python train.py --image_size=64 --encoder_arch="vit" --encoder_mlp_ratio=6 --decoder_norm_position="res_post" --decoder_qk_norm=false --nesterov=true --steps=6800
Rows from block 2 of the image encoder, named by matrix and row number. Rows with one number belong to one neuron. Each number is 128 + 24 x the weight over its row's rms, rounded and kept within 0 to 255. All counts start at 0. After the name is the row's rms in percent of the matrix's.
# fc1: MLP up (encoder.blocks.2.mlp.fc1.weight, 960x160), inputs 0-159
# fc2: MLP down (encoder.blocks.2.mlp.fc2.weight, 160x960, transposed), outputs 0-159
fc1.456 074 [121 117 139 171 162 119 153 155 112 103 118 120 117 164  89 124 121 135 137 114 106 167 118 137 140 119 102 117 128 112 107 114 135 148 130  81 121 188 145  97 134 117 149 149  75  97  65 141 141  82 139 137  98 120 145 148 122 134 144 135 156 147 156 106 140 131 154 143 157 142 118 119  80 133 135 158 114 138 139 154 120 125 169 110  87 125 161  93 127  86 117 103 159 104 133 153  69 125 135 124 127 143 113 161 165 157 159 136 136 125 133 172 106 137 137 126 119 112 134 157 182 106  91 139 136 113 139 157 138 165 131 147  98 125 153  82 137 115 148 139 173 142 140  99 112  95  96 115 110 131 110 128 146  84 115  89 128 105  80 131]
fc2.456 072 [129 105 127  84  70 149 120  90 117 161 151 105 137  93 129 139 167 112 138 163 140 142 148 101 131  98 108 107 114 126 141  94 128  99 107  86 137 133 134 143 159 122 128  98 154 158 131 123  67 191 121 136 122 135 133 128 114  91 128  75 123 124 120 150 139 101 109  88  94 117 131 153 133 109 123 120 134 120 137 133 170 177 114 121 192 101 141 152  98 189 137 125 156 157 120 106 122 102 136 123 123 106 141 119 114 131  65 132 117 127 137  95 121 149 142 113 141  70 130 136 124 132 122 138 122 137 146 130 144 165  89 125 121 140 138 138 127 117 118 136  94 101 112 120 172 176 131 114 134 107  88 109 116 117 141 134 142  62 128 108]
fc1.457 095 [117 132 165 118 139 148 145 116 140 175 138 134 142 132 151 129  79  74 149 117 162 106 142  94 100 147 182 153 127  94 103 128 132 111 145 139 106 148  92 160 137 106 116 138 126 162 172 120 171 138 171 114 171 127 118 133 128 141 116 139 126 169 136 132 111 124 121  76 111 131 108 161 130 113 134 139 176 137 145  78 106 148  80 163 138 151  77 133 140 139 142 142 149  73  88  98 160 112 127 110 103 142 161 126 118 118 120 151 124 122  83 139 126 125 104 127 118 149 133 143 116 124  91 109 126 101 136 136  92 124 156 159 125  94 145 136 100 148 166  86  92 149 142 101 127 133 137 146 177 137 141 147 129  99 108 129 154 130 164 167]
fc2.457 102 [131 108 116 123 109  90 121 132 112 100 124 161 123  93 127 144 117 173 119 156 133 154  80 109 170 118  81  97 123 145 108 160 135 160 135 129 151 112 136  98 130 117 141 117  91  83 110 152 142 114 110  89 154 117 123 104 117 124 131 109 123  92 117 125 135 114 154 126 133  78 114 134 150  70 124 102 103 133 109 169 157 123 151 118 150 138 151 117 148 159  66 123 127 132 146 171 132 151 103 150 172 126 135 101 129 154 141 116 175 113 124  74 133 138  92 111  90 144 104 135 145 142 180 189 149 151  94 101 121 129  87 128 144 116 118  96 139 147 128 159 105 100 127 175 142 125 123 147  76 110 124 116 130 126 128 148 143 151 106 153]
fc1.458 057 [135 130  95 105 114 167 124 130 126 117 130 118 121 142 122 143 110 118 109 127 156 153 109 131 110 141 108 147 148  99 117 161 127 125 117  90 126 132 148  78 155 143 147 145 164 126  94 133  88 160  99 155 146  94  89 154 120 160 107 140 179  94 121 135 145 168  94 129  94 119 159 145  67 147 123 155 128 139 143 163 122 164  99 113 140 105 148 131 142 118 207 110 147 109 155 122 121 123 113 139 150 135 133 149 137 162 150  96 141 128 126 137 157 121  90 123 111 137 123 113 125 117 146 106 136 133 121 152  67 149 149 122 112  72 162 120 116 130 108 111 118  98 132  82 176 154 113 142 150 114  78 109 149 182 119 103 166 121  95 125]
fc2.458 065 [104 120 127 156 146 117 165 135 146 141 117 157 110 110 145  96 161 159 176 114 127 102 141 105 145 109 141 120 120 140 119  91 133 140 130 165 114 104 100 134 134 143 112 136  94 130 134 121 165 121 156 121  81 149 124  94 105 120 153 127  90 167 144  94 130  57 163 122 123 139  92 102 169 161 108  70 133 142 121 114 116 125 173  93 115 133 144 113 145 169  73 135 133 138 124 141 150 153 127 100 138 125 165 141 110 118  97 150 126 133 100 125 141 153 154 105 171  97 143 180 142 142 128 115  92 109 155 134 140 144 142 140 105 132 152 139 188 118 147 141 137 121 138 184  94 135 139 116  93 107 145  99 117  87  83 143 110 130 143 122]
fc1.459 091 [110 114 160  81 120 154 142 198 131 151 122 133  66 107  93 134 151 146 124 123 137 104 132 128  49 136 131 122  82 107 113 149  79 182 131 152 137 141 133 122 122 113 112 105 134 120 108 124 100 120 135 129 130 148 132 146 135 120 151 117 124 206 168 114 135 151 114 133 110 105 140  96 140  88 128 103 140 121  88 150 112 121 137 157 115 174 117 170 152 152 128 135 112 142 121 110 106 137 111  99 174 137 168  95 104 134 113 135 141 136 130 140 115 124 145 105 125 146 139 133  86 115 129  99 128 115 124 100 133  85  96 140 159 161 155 138 120 124 154 133 132  83  98 153  92 147 107 111 102 147 146  75 146 145 140 118 132 126 115  92]
fc2.459 099 [120 135 112 128 112 112 123 121 112  95  92 154 124 161 135  82 116 117 143 138 104 153  80 167 130  98 109 110 171 156 124 107 193  92 105 137 131 147 101 117  93 140 111 135 141 114 174 123 179 128 120 130 133 140 125 138 170 140 134 137 140  68 116 133 103 100 154 113 167 142 138 147  94 187 145 150  77 127  93  85 135 134 120 139 178 122 102  82 144 132 178 159 125 149 107 130 118 148 160 137 113 111 152 108 125 163 144 112 142 136 130 153 150 126 141 131 133 116 148  68 161 121 102 148  79 134 127 148 114 159 106 132 170 145  98 114 158 148 123 136 107 114 116 147 124 157 140 142 131 127 140 150  86 107 127 162 122 128 138 138]
fc1.460 114 [140 104 157 123 142 156  87 145 108 119 118  81  93  98 133 133 126 139 118 136 138  99 119 153  98  83 161 108  85  81 139 107 120 142 110 160 118 118 101 122 147 128 136 165 158 149 137 114 139 126 131 151 128  74 156 132 134 129 105 126 123 107 119 132 119 162 148 121  96 147 118 141 136 133 157 154 115  41 142 141 118 126 164 106 144 117 122  94 101 160 146 102 152 105 109 125 132 150 160 127 132 158 125 165 107 139 114 110 119 131 140 159 166 132 141 109 109 169  98 151 110 168 121 185 122 119 142  88 158 147 159 115 164 138 124 181  79 152 127 105  63 161 122 102 118 157 119 124 124 109 129 117 114 151 113 146 121 132 166 118]
fc2.460 117 [ 92 115 100 125 145 136 154 127 126  97 110 117 161 141 128 107 142 166 172 123 161 114 139  73 105 169  87 176 120 120 128 124 133 137 150 103 171 167 151 112 106 139 125 155  99 162 149 115 124 127 129 111 124 138 151  99 141 195 136 161  85 146 154 122 108 115 132 119 152 100 130  84  87 105 110 148 125 131 130 113 127 107 126 131 157 140 117 150 142  87 104 108  96 145 156 106 148 115 119  94 127  91 160 110 116 129 140  96 107 100 161 127 137 114 139 105 140 164 105 121 128 175 179 115 133 110 143 122  83 134 145 125  98 126 103 131 170 118 127  99 160  65 112 146 115 157 133 156 135 138 151 142 108 127 107  92 129 151  99 169]
fc1.461 060 [153 142 136 110 131 118 153 133  77 127 114 108 117 112  95 142  98 178 130 182  59  84 106 135 160 166 115 126  78 121 175 189 142 136  94  90 159 113 108 137 170 133 133 114 101 112 126 134 105 116  92  68 145 123  98 197 107 110 133 145  93 128 119 126 146 100 104 118 144 129 100 153 138 151 151 132 128 143 155 155  97  98 159  91 105 105 128 128 119 130 108 139 156 146 103 149 107 117 139 116 159 148 119 121 136 143 148 118 136 111 176 132 127 111 110 136 149 110  88 142 103 130 116 142 161 108 142 158  99 158 125 120 167 145 135 135 136 137 139 144 126 132 147 142  99 129 126 121 113 103 112  94 182 129 131  93 114 129 139 140]
fc2.461 060 [134 106 114 129 172 114 126 158 182 134 145 129 122 150 149 112 160 119 112 122 157 120 137 131 125 118 136 130 158 128 114  97 118 124 141 127 120 119 132 121 121 119  98  98 148 101 161 126 132 126 114 171 126 175 113 101 132 148 123 116 165 121 117 128  92 115 177 137 154 126 149 113 102  90 127 156 102 123 116 113 176 142  83 104 131 169 154 141 136 129 130  74  93  83 105 117 149 134  94 149  90  79 163 114 127 102  70 148 152 160 105 122 114 103 126  72  70 123 155 149 118  89 115 160 125 103  90  78 125 123 108 116  95 131 104 157 106  94 114 115 104 129 142 123 145 121  75 124 122 170 141 148 133 130 110 143 117  92 110 126]
fc1.462 078 [119 108 106 100 152 153 152 131 123 105  67 142 122 138 139  76 166 147 127 136 158 151 166 137 127 118 143  67 142 104 175 121 130 158 137 126 123 154 140 104 127 127 117 129 120 121  82 156  82 155 104  99 189 134 102 174 139 103 140 135 142 117 137 147 156 137 112 155 159 156 126 135 121 128 157 109 148 136 127 148 108 169 154 112 144 125  82 159 108  96 125 111 124 154  94  90 131 144 123 103 146 141 137 168 133 124  87 128 133 103 165 104 148  85 134 131 124 133 132 161 103 150 116 119 139 132 119 111 102 103  91  87 178 133 125 128 118 136 148 111 109  97 152 140  80 115  90 171  79 101 123 103 146 103 141 121 115 126 105 135]
fc2.462 075 [129 157 132  81  65 137 110 156 126 157 150 130 134 145 113 180 102  93 127 122  91 102  91 106  84  95 109 119 107 146 111 110 134  99 116 122 148 145  96 129 119 123 121 102 136 119 177 118 146 136 111 161 142 166 154 133 104  96 122 110 117  97 137 118 129 139 168  93 100 151 152 144 133 118 116 149 104 100  58 131 130 121 102 134 153 136 135 148 146 101 153 154 128 137  87 157 154 128  83 124 134  97 127  75 127 102 143 165 145 163 114 157 140 140 154 131 115 116 129  61 120 151 122 141 119 160 164 173 112 106 138 149 133 118  67 139 106 165 107 137 121 119 114 139 137 136 156 108 145 154  99 136 143 131 149 137  97 105 141 116]
fc1.463 054 [157 153 142 109 118  90 130 127 161 139 145 112 111 143  90 125 118 139 123 155 103  82 126 159 119 174 151 114 134  95 128 134  99 143 146 108 145 148 116 106 139 123 135  76 115 123 165  94 149 133 133 135  83 128 134 118  70  85 115 181 123 174 147 163  97  95 114 118 134 112 115 156 148 136  89 127 117 133 136 125 121 153 169 165 115 118 154 133 148 101 141 139 168 121 100 145 140 139 159 112 112 116 101  98 117 152 128 161 138 179 154 111 168  93 167 121 137 137 130 115 127 119 131 173 126 129 129 151 134 121 165 101 158 133 135  67 165 109 100 133 134  92 118 107 100 164 120 161  93 136 134 143  95 178 146 127 101 128  95 119]
fc2.463 052 [106  75 120 136 105 148 116 123  76  87 105 108 142 135 139 114 130 131 124 118 149 156 143  92 153 141  86 140  98 135 147 154 164 123  84 123 119  81 149 165 100 148 108 179 105 107 115 141 125 136 138 132 155 146 142 145 174 133 118  95 123 104 121 112 160 125 169 152 150 143 158 115 105 112 172 153 133 105 131 151 118 126 104 151 138 149 139 166 112 145 109 123 108 119 127 101 139 136 110 111 110 158 146 184 136 125 140  88 114 124 126 150 105 162 112 125 111 113 126 157 125 146 124 100 137 134 116 124 155 125  89 171 110 137 133 171  71 135 108 116 130 126 161 150 152  85 156 105 135 164 139 135 168  86 114 103 113  94 189  93]
fc1.464 061 [147 144 162 141 103 154 145 128 123 153 138 148 119 113 133 136  77 141 141 112 129  81  97 127 129 167 157 152  92 129  99 144 124 110  95 151 126  99  73 153 149  98  70 131  89 139  99 129 143 130 121 158 156 146 138 172 123 147 121  89 114 143  86 108 130 109  99 120 115 139 126 137 151 134 156 133 134 145 123 115 117 135 123  92 138 135 103 144 123  90 151 124 114 133 170 133  81 115 117 131 188 130  97 120 123 136  91 118 118  85 163 130 104 143  95 101 147 111 118 138 143 113 106 119 159 139 136 146 145 148 130 167 172 183  64 135 117 175 169 151 134 156 146 135 142 135 137 148 164 132 114 162 146 133 128 138 114 132 170 175]
fc2.464 064 [157 101 111 131 129 129  92 165 144 127 151  94 133 126 125 128 179 142 105 120 107 149 157 117 151  96 104 111 118 114 159  72 133 142 147 137 131 108 158  81 121 113 133 152 158 106 195 150 111  86  97 112 133 138 114  81 160 142 167 160 148 101 133 159 105 148 145 116 148 117 129 120 146 126 104 169 125 120 121 140 165 111 113 153  97 151 159 125 132 131 112 104 135 108  96 100 190 131 122 140  91  99 145 110  97 118 140 121 158 164  89 146 130 110 180 149 128 150 136 131 121 105 150 142  89 141 124 110 119 108 125 119 142  81 155  67 140 134 105 128 143 114  92 124 139 120 124  88 114 165 123 124 166 115 164 147 143 111 100 110]
fc1.465 089 [141 125 106 135 152 138 142 113  86 131 131 112 121 179  97  92 128 133 140 127 179 127 171 123 137 127  76 141 177 132 152 120 107  96 121 117 167  63 114 138 133 101 180 139 109 119  83 128 120 147 168 134 115 131 112 134 139 103 138 123 179 124 153 141 134 102 139 112 150 142 155 144 119 145  85  89 130  76 125  92 159 158  81 170 173 120 143 140 146 114 150 151 105 121 153  90 111 101 113 167 157 123 103 145 105 130  97 127 109 188 131 103 133 145 121 137  98 123 143 155 122 111 188 122 115 150 117 137 110  84 134 149 138 123 143 145 141 120 127 116 122 152 135 102 122 107 128 119  84  97 155 126 150 161 122 137 138 130 129 139]
fc2.465 096 [110 118 148 164  92 145 138 137 129  90 113 121 148  84  83 185 133 140 142 120  94 154 127 125 104 142 140  86 103 153 126 101 121 151 129 131  92 125 103 135 146 168 134 114 168  97 168 118 149 141 179 130 134 127 109 129 116 163 144 127 120 119 118  96  90 121 140 118  96 132 124 128 110 130 155 147 143 151 115 163 127 114 118 141 147 132  43 155  97 134  99 165 134 116 132 130 154 138 160  98  94 135 167 106 143 130 131 155 110  84  88 152 119 138 171 139 142 105 126 125 105 203  86 114 160 141 147 125 182 160 137 144 150  91 134 132 108 124 131 115 141 121 126 132 140 100 123 144 136 136 152 105 110  74 142 146 118 126 148 110]