{
  "image_size": 64,
  "encoder_fused_qkv": true,
  "fusion": "prefix",
  "decoder_norm_position": "res_post",
  "decoder_fused_qkv": false,
  "decoder_positions": "rope",
  "decoder_tie_embeddings": false
}
Rows from block 2 of the text decoder of a small image captioner, named by matrix and row number. Rows with one number belong to one neuron. Each number is 128 + 32 x the weight over its row's rms, rounded and kept within 0 to 255. All counts start at 0.
After each neuron's rows are labels from the 100 texts, of 14976, where the neuron reaches its highest value: "tokens" is the input token at the peak. Only what is clearly more common there than usual is listed. The data: photos of plants and fungi (iNaturalist).
# fc1: MLP up (decoder.blocks.2.mlp.fc1.weight, 576x192), inputs 128-191
# fc2: MLP down (decoder.blocks.2.mlp.fc2.weight, 192x576, transposed), outputs 128-191

fc1.41 [128 102 147  70 123 122 134 118 124 145 106  60 132 123 149 109 161 110 109 149 135 171 158 117  83 139 116  72 119  75 120  67 123 129  93 114  82 140 148 106  55 140 119  99 134 185 143 118 158  77 180  99 155 137 136 150 170 126 119 125 133 136 151  78]
fc2.41 [ 89 111 113 123  66 101 134  92 144 117 128 164 127 111 185  45 132 145 150 163 169  93 170  95 129 120  53 124 114  71 125 153 135 121 128 104 109 154 115 137 144 105 154 109 143 154 114 110 114 101 137  73 139 106 144 132 213 141  96 108  40  89 165  39]
tokens: "ashleaf"; "biting"; "larix"; "sugar"

fc1.251 [156 148 148 142 176 199 135  98 127 110 129  92 157  93  58 181 136 145 162  92 107 107 174 153 134 131 126 132 142 135 148 181 115 193 163 130  96  81 119 187 114 157 132 130 115 133 159 137 126 113  98 105 148  84 145 130 130 166 178 155  88 219 143  96]
fc2.251 [131 108 142 167 108 129 123 123 161 138 173 192 124  47 162 153 151 119 136  96 149 141 109 109 173 149 144 191 125 197 104  74 165 144 128 143 126 106 165 117 131 146  84 118 169 171 151  91 176 132 125 121 131 156  95 122 129 130 122  93 148  37 143 158]
tokens: "diphasiastrum"; "helminthotheca"; "dogwood"; "trillium"

fc1.413 [ 87 135 154 101 134 233  98 138 159 159 108 174 152  75 112 119 141 139 109  72 186 150 176 141 130  82  98 150 132  94  64 183  56 119 173 212 132 130 163 127 119 190 163 114 130 110 134 166 132 158 140  70 103 101 163 124 140 106 136 153 103 198  76 147]
fc2.413 [140  86  72 167 117 104 142 134 113 150 167  99 162  95 124 164 116 127 141 102  62 135  58 156  86  97 188  78 148 164 167  91 184  89  34  84 146 120 105  81 133  65  99 136 104 133 130  86 124 110 147 122 142 137  87 104 114 149 157 139 128  76 165 145]
tokens: "european"

fc1.477 [ 75 193  93 143 156 177 213 119 103  80 113 133 144 100 174  88 127 116  81 190 109 132 171 130 166 105 213 118 125  91 154 136 119 132 155 167 101 137 124  70 148  99 170 151 134 134 152 128  70 118 119 222 142  94  98 124 100 147 104  85 122 194 136 122]
fc2.477 [187  77  91 143  83 134  67 102  42  86 120 194 155 137 124 112 154 143 103 104 125  80 121 164 111 120 107  83 166  84 143 179 103 121 178 102 131 119 159 122 108  97 116  97 156 138 127 138 119 163  86 102  89 102 168 165 108 170  96 141  86  49 148 136]
tokens: "bindweed"; "primrose"; "chestnut"

fc1.209 [ 90 122 179 156  80 145  68 143 133 107 153 114 127 142 126  78 153 104 112 164 129 114 181 139 136 199  66 124 133 165  56 119 149 187  67  74 163 153  91 160 152 141 161  70 116 152 143 105  95 113 101 130 160 162  95 120 130 145 141 143 137 106 143 127]
fc2.209 [139  65 110 115  90 148 137  46 124 153 135 193 183  93  86 129 108 157 162 156 103 173 129  72 118 144 191 112 118 102  93 119 148  97 111  79 150 124 159 128 117 126  70  75  94 127  82 170 169 182 165 170 164  81 117 139 116 148 120 118 126 109  78  82]
tokens: "ground"; "northern"; "black"; "wood"

fc1.129 [ 99 139 134  92 133 149 183 156 167 124 176 144  49 139 188  88 122 181  96 109 185 174 115 146  50 138  85 137 103  82 166 124 125 130 137 142  92  89 165 163 125  79 110 150 149 140 128 151 163 102  83 143  91  58 232 139 141 116 148 135 165 140 124 135]
fc2.129 [126 113 142 112  85 137  72 123 167 130 147 134 106 140 108 154 193 166 113 122 122 161 149 113 124 116 106 141 217 121  79 104 126 108  87 183 117 148 108  45 154 161 110  99  95 106 101 123  80 137 114 119 169 158  90 140 144 155 184 134 142  83 175  98]
tokens: "scarlet"

fc1.86 [122 152 134 108 124  84 154 127 182 165 156 167 146 163 184  93 105 131  85  82 145 131 163  92 149  86  95 133 153 120 128 107  79 149  84 109 104 135 209 140 124 202 131 117  39 126  77 123 132 104 116 126 101 160 129 171  73 153  84 154 122 197 116 144]
fc2.86 [158 152 144 128 104 144 124 115 116 165 159 115 150 114 121 135 149  83 159 154 141 176 129 104 169 120 167 106 130 102 139 100 179 113 147 122 148 120  85  36 129 110 154 156  11 192 106  76 120 103 168 149 142 128 156 161 144 126 155 180 181 183 122 141]
tokens: "scarlet"; "field"; "hoary"

fc1.21 [196 118  89 147 183 152 115 169  91 105 173 172 132 131 158 101 159  48 133 109 128 138 166 134  88 157 103 137 201 139 113  95 145 145 135 109 147 154  85 155 119 144  74 122 159 165 145 156 166 131 130 123 142 121 143 110 131 142 104 169 109 160 121 126]
fc2.21 [144  87  73 104  99 134 167 123 153 157 135 150 105 119 106  52 120 119 156 117 177 161 129  97 202 134 162   7 137 155 151  79 135 183  92 174 123 164 153  85 169 128 131 121 111 113 140 127 154 178 157 177  81  97  99 137 107  78 120 145 146 101 139 117]
tokens: "purple"; "california"; "western"

fc1.369 [100 171 128  86 121 147 153 101  94 167 175 172  58 183 138 108 137 148 122  97 166 118 172 110 107 137 112 130 161  50 136 148 138  74 114 198 144 179 138 115  83 122 150 138 127 183 126 167 134  91 131 166 145 152 127 129 123 168  61 112 111 183  82 105]
fc2.369 [103 140  91 117  91 149  95 143 114 139 105  99  69 126 148 203 155 119 109 141 139 177 158 142 145  94  99 131 177 112 108  87  93 117 142 139 168 110 119 114 111 124 186 156 194 143 167 167 131  99 100 141  89 191 146 132 172 132 102  96 107 155 159 134]
tokens: "purple"; "eastern"; "white"

fc1.154 [ 99  86  60 112  53 111 183 164 204 152 189 155 132 138 126 142 127 138 110 137 187  75 197 134  97  88 110  98  90  77  90 178 109 119  88  83 112 140 102  66 140 123 144 114 120 148 162 161 127 132 164 137  38 133 159 147 154 116  73 135 133 135 158 149]
fc2.154 [ 99 157  77  96  95 136 100 149 147 122 156 163 124 120 188 131 154 137 112 123 167 134 177 131  84 107  66 192 161  75 136 155 122  72 120 116 111 149  71 104 116 109 198 130  93 165 113 218 138  72 158 146  94 122 135 160 173  83  32 152 101 137 151 137]
tokens: "purple"

fc1.230 [163 124 146 147 107 166 173 112 114 159  95 138 117 133  77  72 142 119 146 111 136 163 182 139 166  84 140  83 138 121 150 105 112  88 104 109  70 167  88 141 134 150 112  71 135 137 177 141 118  96 152 162  96 155  70 121 127 147 129  89 151 112 127 118]
fc2.230 [116  89  93  78  48 138 104  82 138 170  99 115 117 142 172 112 165 118 167 136 174 148 128  90 125 118 163 124  96  72  92 118 165  89 140 141 141 120 166 179  99 116  80 125 115 139 159 196 127 138 127 190 125 124 152 111 109 158  90  85  98 107 146 116]
tokens: "ashleaf"; "sugar"; "henbit"

fc1.447 [ 76 128 146 169 112 104 128  92 136 166 126 151  48  79 134 118 182 113 137 105 105 153 129  87 121 191 132 122  55 124  67  77 119  84  94 102 171  50 118  97 173 106 159 118 145  80 196 127 110 128 144 208 148 184 119 110 111 136 105 115 128 142 151 125]
fc2.447 [ 72  99 121 130 144 107 124 124 122  79 121 123  95 117 179 104 133  86 138 132 110 121  76  56 194 159 146 121 120 129 194  91 123 135 136 141 152 126  96 103 126 158  73 118 181 120 125 134 156 101 116 151 169 151 134 140 154 108 126 111 132 135  99 167]
tokens: "ground"; "yellow"; "everlasting"

fc1.546 [144 147 207 165 190 197 185 141 122 151 135  99 185  94 129 193 137 126 148 109  89 121 188  96  84 149 110 118 115 121 195 144 144 128 149 182  65 138 111 188 105 151 111 112 109  62 131  81 114 128 145 134 206  77 139 107 154 110 124 107 145 154 137  89]
fc2.546 [116  97 132 107 106 122  37  80 192 109 165 117  79 129  90 105 125  77  96 134 148 107 112 113 184 175 124 119 120 193  86  90 145 135 143 168 187 155 147  97 132 116 155 142 140 218 127  98 119 133  88 154  98 157 139 134 114 192 137 163 142 146 105 122]
tokens: "diphasiastrum"; "rhamnus"; "prickly"; "virginia"

fc1.504 [ 72 162  94 125 109 106  98 153  83 121 116 131 136 143 160  97 128 136  98 129 162 153 117 143 157  94 110 121 137 133  50 136 104 130 152 199 129 149 145 103 130 119 156  96 152 128  69  80 112 118 119  62 126 188 122 154  88 170 138 171 139 193 143 103]
fc2.504 [162 134 118 133 120 156 164 135 174 128 205 145 180 159 116 140 128 116 140  70  94  84 106 129 119 156 106 206 128 131 168 135 190 105 120 124 142 125  79 123 113 140 158 133  56 135 211 157 168 156 131 111 118 100 154 151 137 131 167 109 139 111 117 158]
tokens: "scarlet"; "spring"; "rhamnus"

fc1.54 [ 74 182 101 128 109 130  90 145  74 133 119  92 109 124 121  93 164 137 110  98 131 134  50  90 110  90 128 162 167 144 124 117 146  72  89  84 165 176  87 185 150  89 112 144 117 149 168 178 152 147 147 118 131 144 176  94 102 137 185  77 165 120  98  99]
fc2.54 [ 69  66 100 155 147 123 126 135 124 186 102 124 166 136 170 134 134 125 110 120 161  78 141 166 192  94 126 153  98  72 107 150 101 127 112 118 121  95 149  94 119 145 144 139 104 175 131 166 114  72 133 122 133 134  85 156 155 168 148 135  97 111 172 151]
tokens: "purple"; "yellow"

fc1.33 [113  72  48 171 133 113  38 181  97 120  83 177 139 133 146 132 177 124 116 138 131  78 122  85 150 112 153 177  91 113 107  55  86 160 107 114 115 135  93 105 151 165  87 118 106 155 109 117 112 150 149 147 142 178  55 130 140 113 114 118  86 169 127 105]
fc2.33 [125 104 181 166 167  91 203  63 201 144 118  96  87 120 109 116 121 124 161 137 141 190 111 134  76 111 165 133 184 140 120 114 135 115 208 115 154 190 187 171  85 111 160 125 180  87 122  99 109 128  87 105 141 133 153 120 117 125 100 106 133 141 105 144]
tokens: "european"

fc1.43 [104 171 138 129 130 137 171  84  75 170 154 180  97 110 105 149  95 113 141 124 172 104 116 155 170 127 113 151 131 162 180 176 212 136 139 205 110 141 145 102 182 166  77 103 113 169 125  77 111 116 112 151  82 141 150  80 124 193 129 132 155 127 131 101]
fc2.43 [126 216 129 101 146 111  89 218 125 122 139 162  83 109 161 100 149 123  93  71  82 118  98 130 155 102 112 142 142 104 127 190 145 159  77 176 103  70  63 140 135 106 142 112 146 163  98 129  96 122  92 156 128 105 146 140 108 157 116 130 159 150 136 104]
tokens: "diphasiastrum"; "helminthotheca"; "corydalis"; "nothoscordum"

fc1.442 [ 99 144 107 141 153 132 128 133 120 156  94  83  86 136 128 172 185 153 153 119  98 117 153  75 140 169 169 107 113 134  95  99 182 137 103 102  90  79 138 175 159 139  96 161 170 162 142 130 125 119 116 102 167 179 132 151  91 174 130 159 192  81 130 120]
fc2.442 [148  86 107 165 161 155 144 137  85 104 118 169  99 142  91 109  96 122 118 119 137 156 100  62 144 155  70 133 107 154 177 115 133 173 187  97 126 108 107 173 136 162 108 118  90  78 160 132 180 149 110 151 148  48  79 121  94 130 142 135 106  90 115 164]
tokens: "corn"; "ebony"; "draba"; "ground"

fc1.114 [115 172 105 104 138 111 133 114  99 107  76  91  97 111 117 114 127 167 168 148 151 102 150 122  91 156 168  83  86  99 118 119 152  73 138 124 155 112 182 177  90 187 114 131 108 145  91 144 129 113 141 111  87  88 106  87 115 167 168 123  96 158 115  78]
fc2.114 [137 176 127  72 133 161  91 126 117 123  79 137  84 152 153 137 153 153  13  91  93 138  61 138 102 148 148 128 152 105 102 124 163 181 158 138 197  95 196 123 139 141 182 124 150 166  76 120 147 118 192 116  85 124 128 105 108 136 128 125 138 140 189  88]
tokens: "corn"; "pacific"

fc1.106 [105 124  75 139 138 147  81  84 139 108 123 131 181  88 173 134 172 117  75 147 159 149 116 124 133 140  70 107 161 202 190  70 164 144 144 142 154 138 161 128 154 202 144  62 147 136 115 107 116 166  87 112 102  96 124 100  83 142 115 117 135 140  70 203]
fc2.106 [162  97 123 167 123 117 124 146 113 130  90 175 123 114 169  93  53  85 208  78 167 139 136  93  85 177 123 129 121  54 153  87  81 157 133 109 215 136 107 155  75 132  99 155 170 121 110 101 113 126 118 103 121 143 121 130 155 131  64 136  88 153 131 105]
tokens: "scarlet"

fc1.319 [164 151 144 140 131 131 125 145  96 109 146 124 142 188  83  65 146 150 126 123 117  35 116 114 144 184  96 107 149  86 108 133 156  89  98 129  73 159  84 177  89 137  91 105 195 147 148 136 128  68 155 128 105 131 127 134 144 145 115  92 136 171 139 132]
fc2.319 [151  85 133 132 113 124 100  88  92 150 151  40 136 128 158 133 126 162  62 160 125 121 148 142 141 152  99 136 155  69 106 190  71 125  85 112 136 121 107 177 115 126 156 146  44 169 132 160  91 163 136 133 108 143  84 171 160 143 126 119  70 171 149 155]
tokens: "purple"; "achillea"; "shrubby"

fc1.45 [109  77  82 103 148 144 145 209 112 146 131  96 108 104 148 101 169 133 136 118 105 143 106 137 105  86 125  73 135  95  73 142 202 115 128 120 143 111 210 173 144 169 106 178 161 114 132 176 161 148 161 150 110 124 117 161 129  77 139 167 138 201  94  85]
fc2.45 [161 192  81  83 139 100 138 139 162  94 156 121 136 122 144  98  96 111 152 138 135 151 119 115 179 130 111 153  95 176  79 122 126 127 112 133 168 188 128 152 145 132 145  99 126 128 153  76  95  79 166 179 128 108  82 130  99 125 162 155  96  45 167 120]
tokens: "corn"; "claytosmunda"; "ground"; "bugloss"