A small image captioner, trained from scratch.
Model: 64-pixel images, encoder arch vit, encoder patch size [8, 8], encoder width 160, decoder width 192, decoder layers 7.
Rows from block 3 of the image encoder of a small image captioner, named by matrix and row number. Rows with one number belong to one neuron. Each number is 500 + 50 x the weight over its row's rms, rounded and kept within 0 to 999. All counts start at 0. Numbers have three digits each.
After each neuron's rows are labels from the 100 images, of 14976, where the neuron reaches its highest value: "top examples" is what is common among them. Only what is clearly more common there than usual is listed. The data: photos of plants and fungi (iNaturalist).
# fc1: MLP up (encoder.blocks.3.mlp.fc1.weight, 960x160), inputs 80-159
# fc2: MLP down (encoder.blocks.3.mlp.fc2.weight, 160x960, transposed), outputs 80-159

fc1.117:447502444513494440463563512463481529553548487533500446410529473510453565453499396566519471544530517389557541447566440521488499510459444516542555506542434548592391514520481595454505437471515462475518496442487577458590459477463488506664466510
fc2.117:563522557484464543510435545519431453355584526496499597578465563490523501454464548449534550547514528477384460541454533479480518544504507466513484424454525458402509445506427487539523512484451523580444508607478508496482550485424498472405605501
top examples: order Asterales; family: Asteraceae

fc1.612:517564468517610511499520471508549557601551460597504467460541478600503470446511470532366582410454448505520521546538432514527392522461472403518551511532531516489505469448424528503479492436497563521481533521444584563518492406430518516528521482
fc2.612:452478565423490535481430571451485454473405483509455522543418565445527455588508537566662503556455599457424515534481487470524580523576509508548438496556451542526506455603530380575442486529432459551533498543467458423481498545495534451503478531
top examples: order Asterales; family: Asteraceae

fc1.254:477472542440407516459553494561432431490462432529583551489444515501405528526456460523428462505433558452447502432496490539488455429519506451530448520452437482574404510496575557419510408550561524483578412497433536469465411473428568539540485535
fc2.254:502552452486514500430565472444547533442567564491480448435477472500441514476496436474567559486555514475543536548475458474461465570422451496515463489456507537542559456541405476500422540504535527518428567570509460514522494612488486460416484496
top examples: order Asterales; family: Asteraceae

fc1.476:446467487520504394546504539611392486530509588524480577536505473558420465486533417522434497500483532504447521561566487473506418485490494550425535476420453517491524560528507549439449503452494516353441482539399574501454465487465548498461552522
fc2.476:508514515446521498508552546458505483556476448484462545527549601504478428474437479453494499574438448478467576472383367474571486551470507440553465447545574520547532422575454507507480421537408457493455565583450494476438518530464431492515478584
top examples: order Asterales; family: Asteraceae

fc1.718:470546495476417408401462505504419443439471488599547535457443466471451485485464369542478475544455472413522557468572490555459501427432567495472463499468440538579525481469522492384490450521506474436532445544473529489505527558476436510549569522
fc2.718:560499478559498519512592467564526527482535497416515529552487550559394413460424481471488565524491604451466540472438477455492449522481495486535496516446501542497502412499398510474477432506474415600403563582481534478523453429535554499475481567
top examples: order Asterales; family: Asteraceae

fc1.421:558360451561463598456612523423571500525488546524545501454534580474536512490566466538466527527508497460480466440554595419451506528462551426519374562472496556453546445451472565504537474498428410452434476536528418497450447484510437568473467432
fc2.421:471583520428535447525384518566505526430571438446503549630478439548469553532526500524519384551535497486475562581435515503595549523510379496534577446435489468522613509622571540455499535459529565503530468541488592594491503477436437569497585531
top examples: order Caryophyllales; family: Cactaceae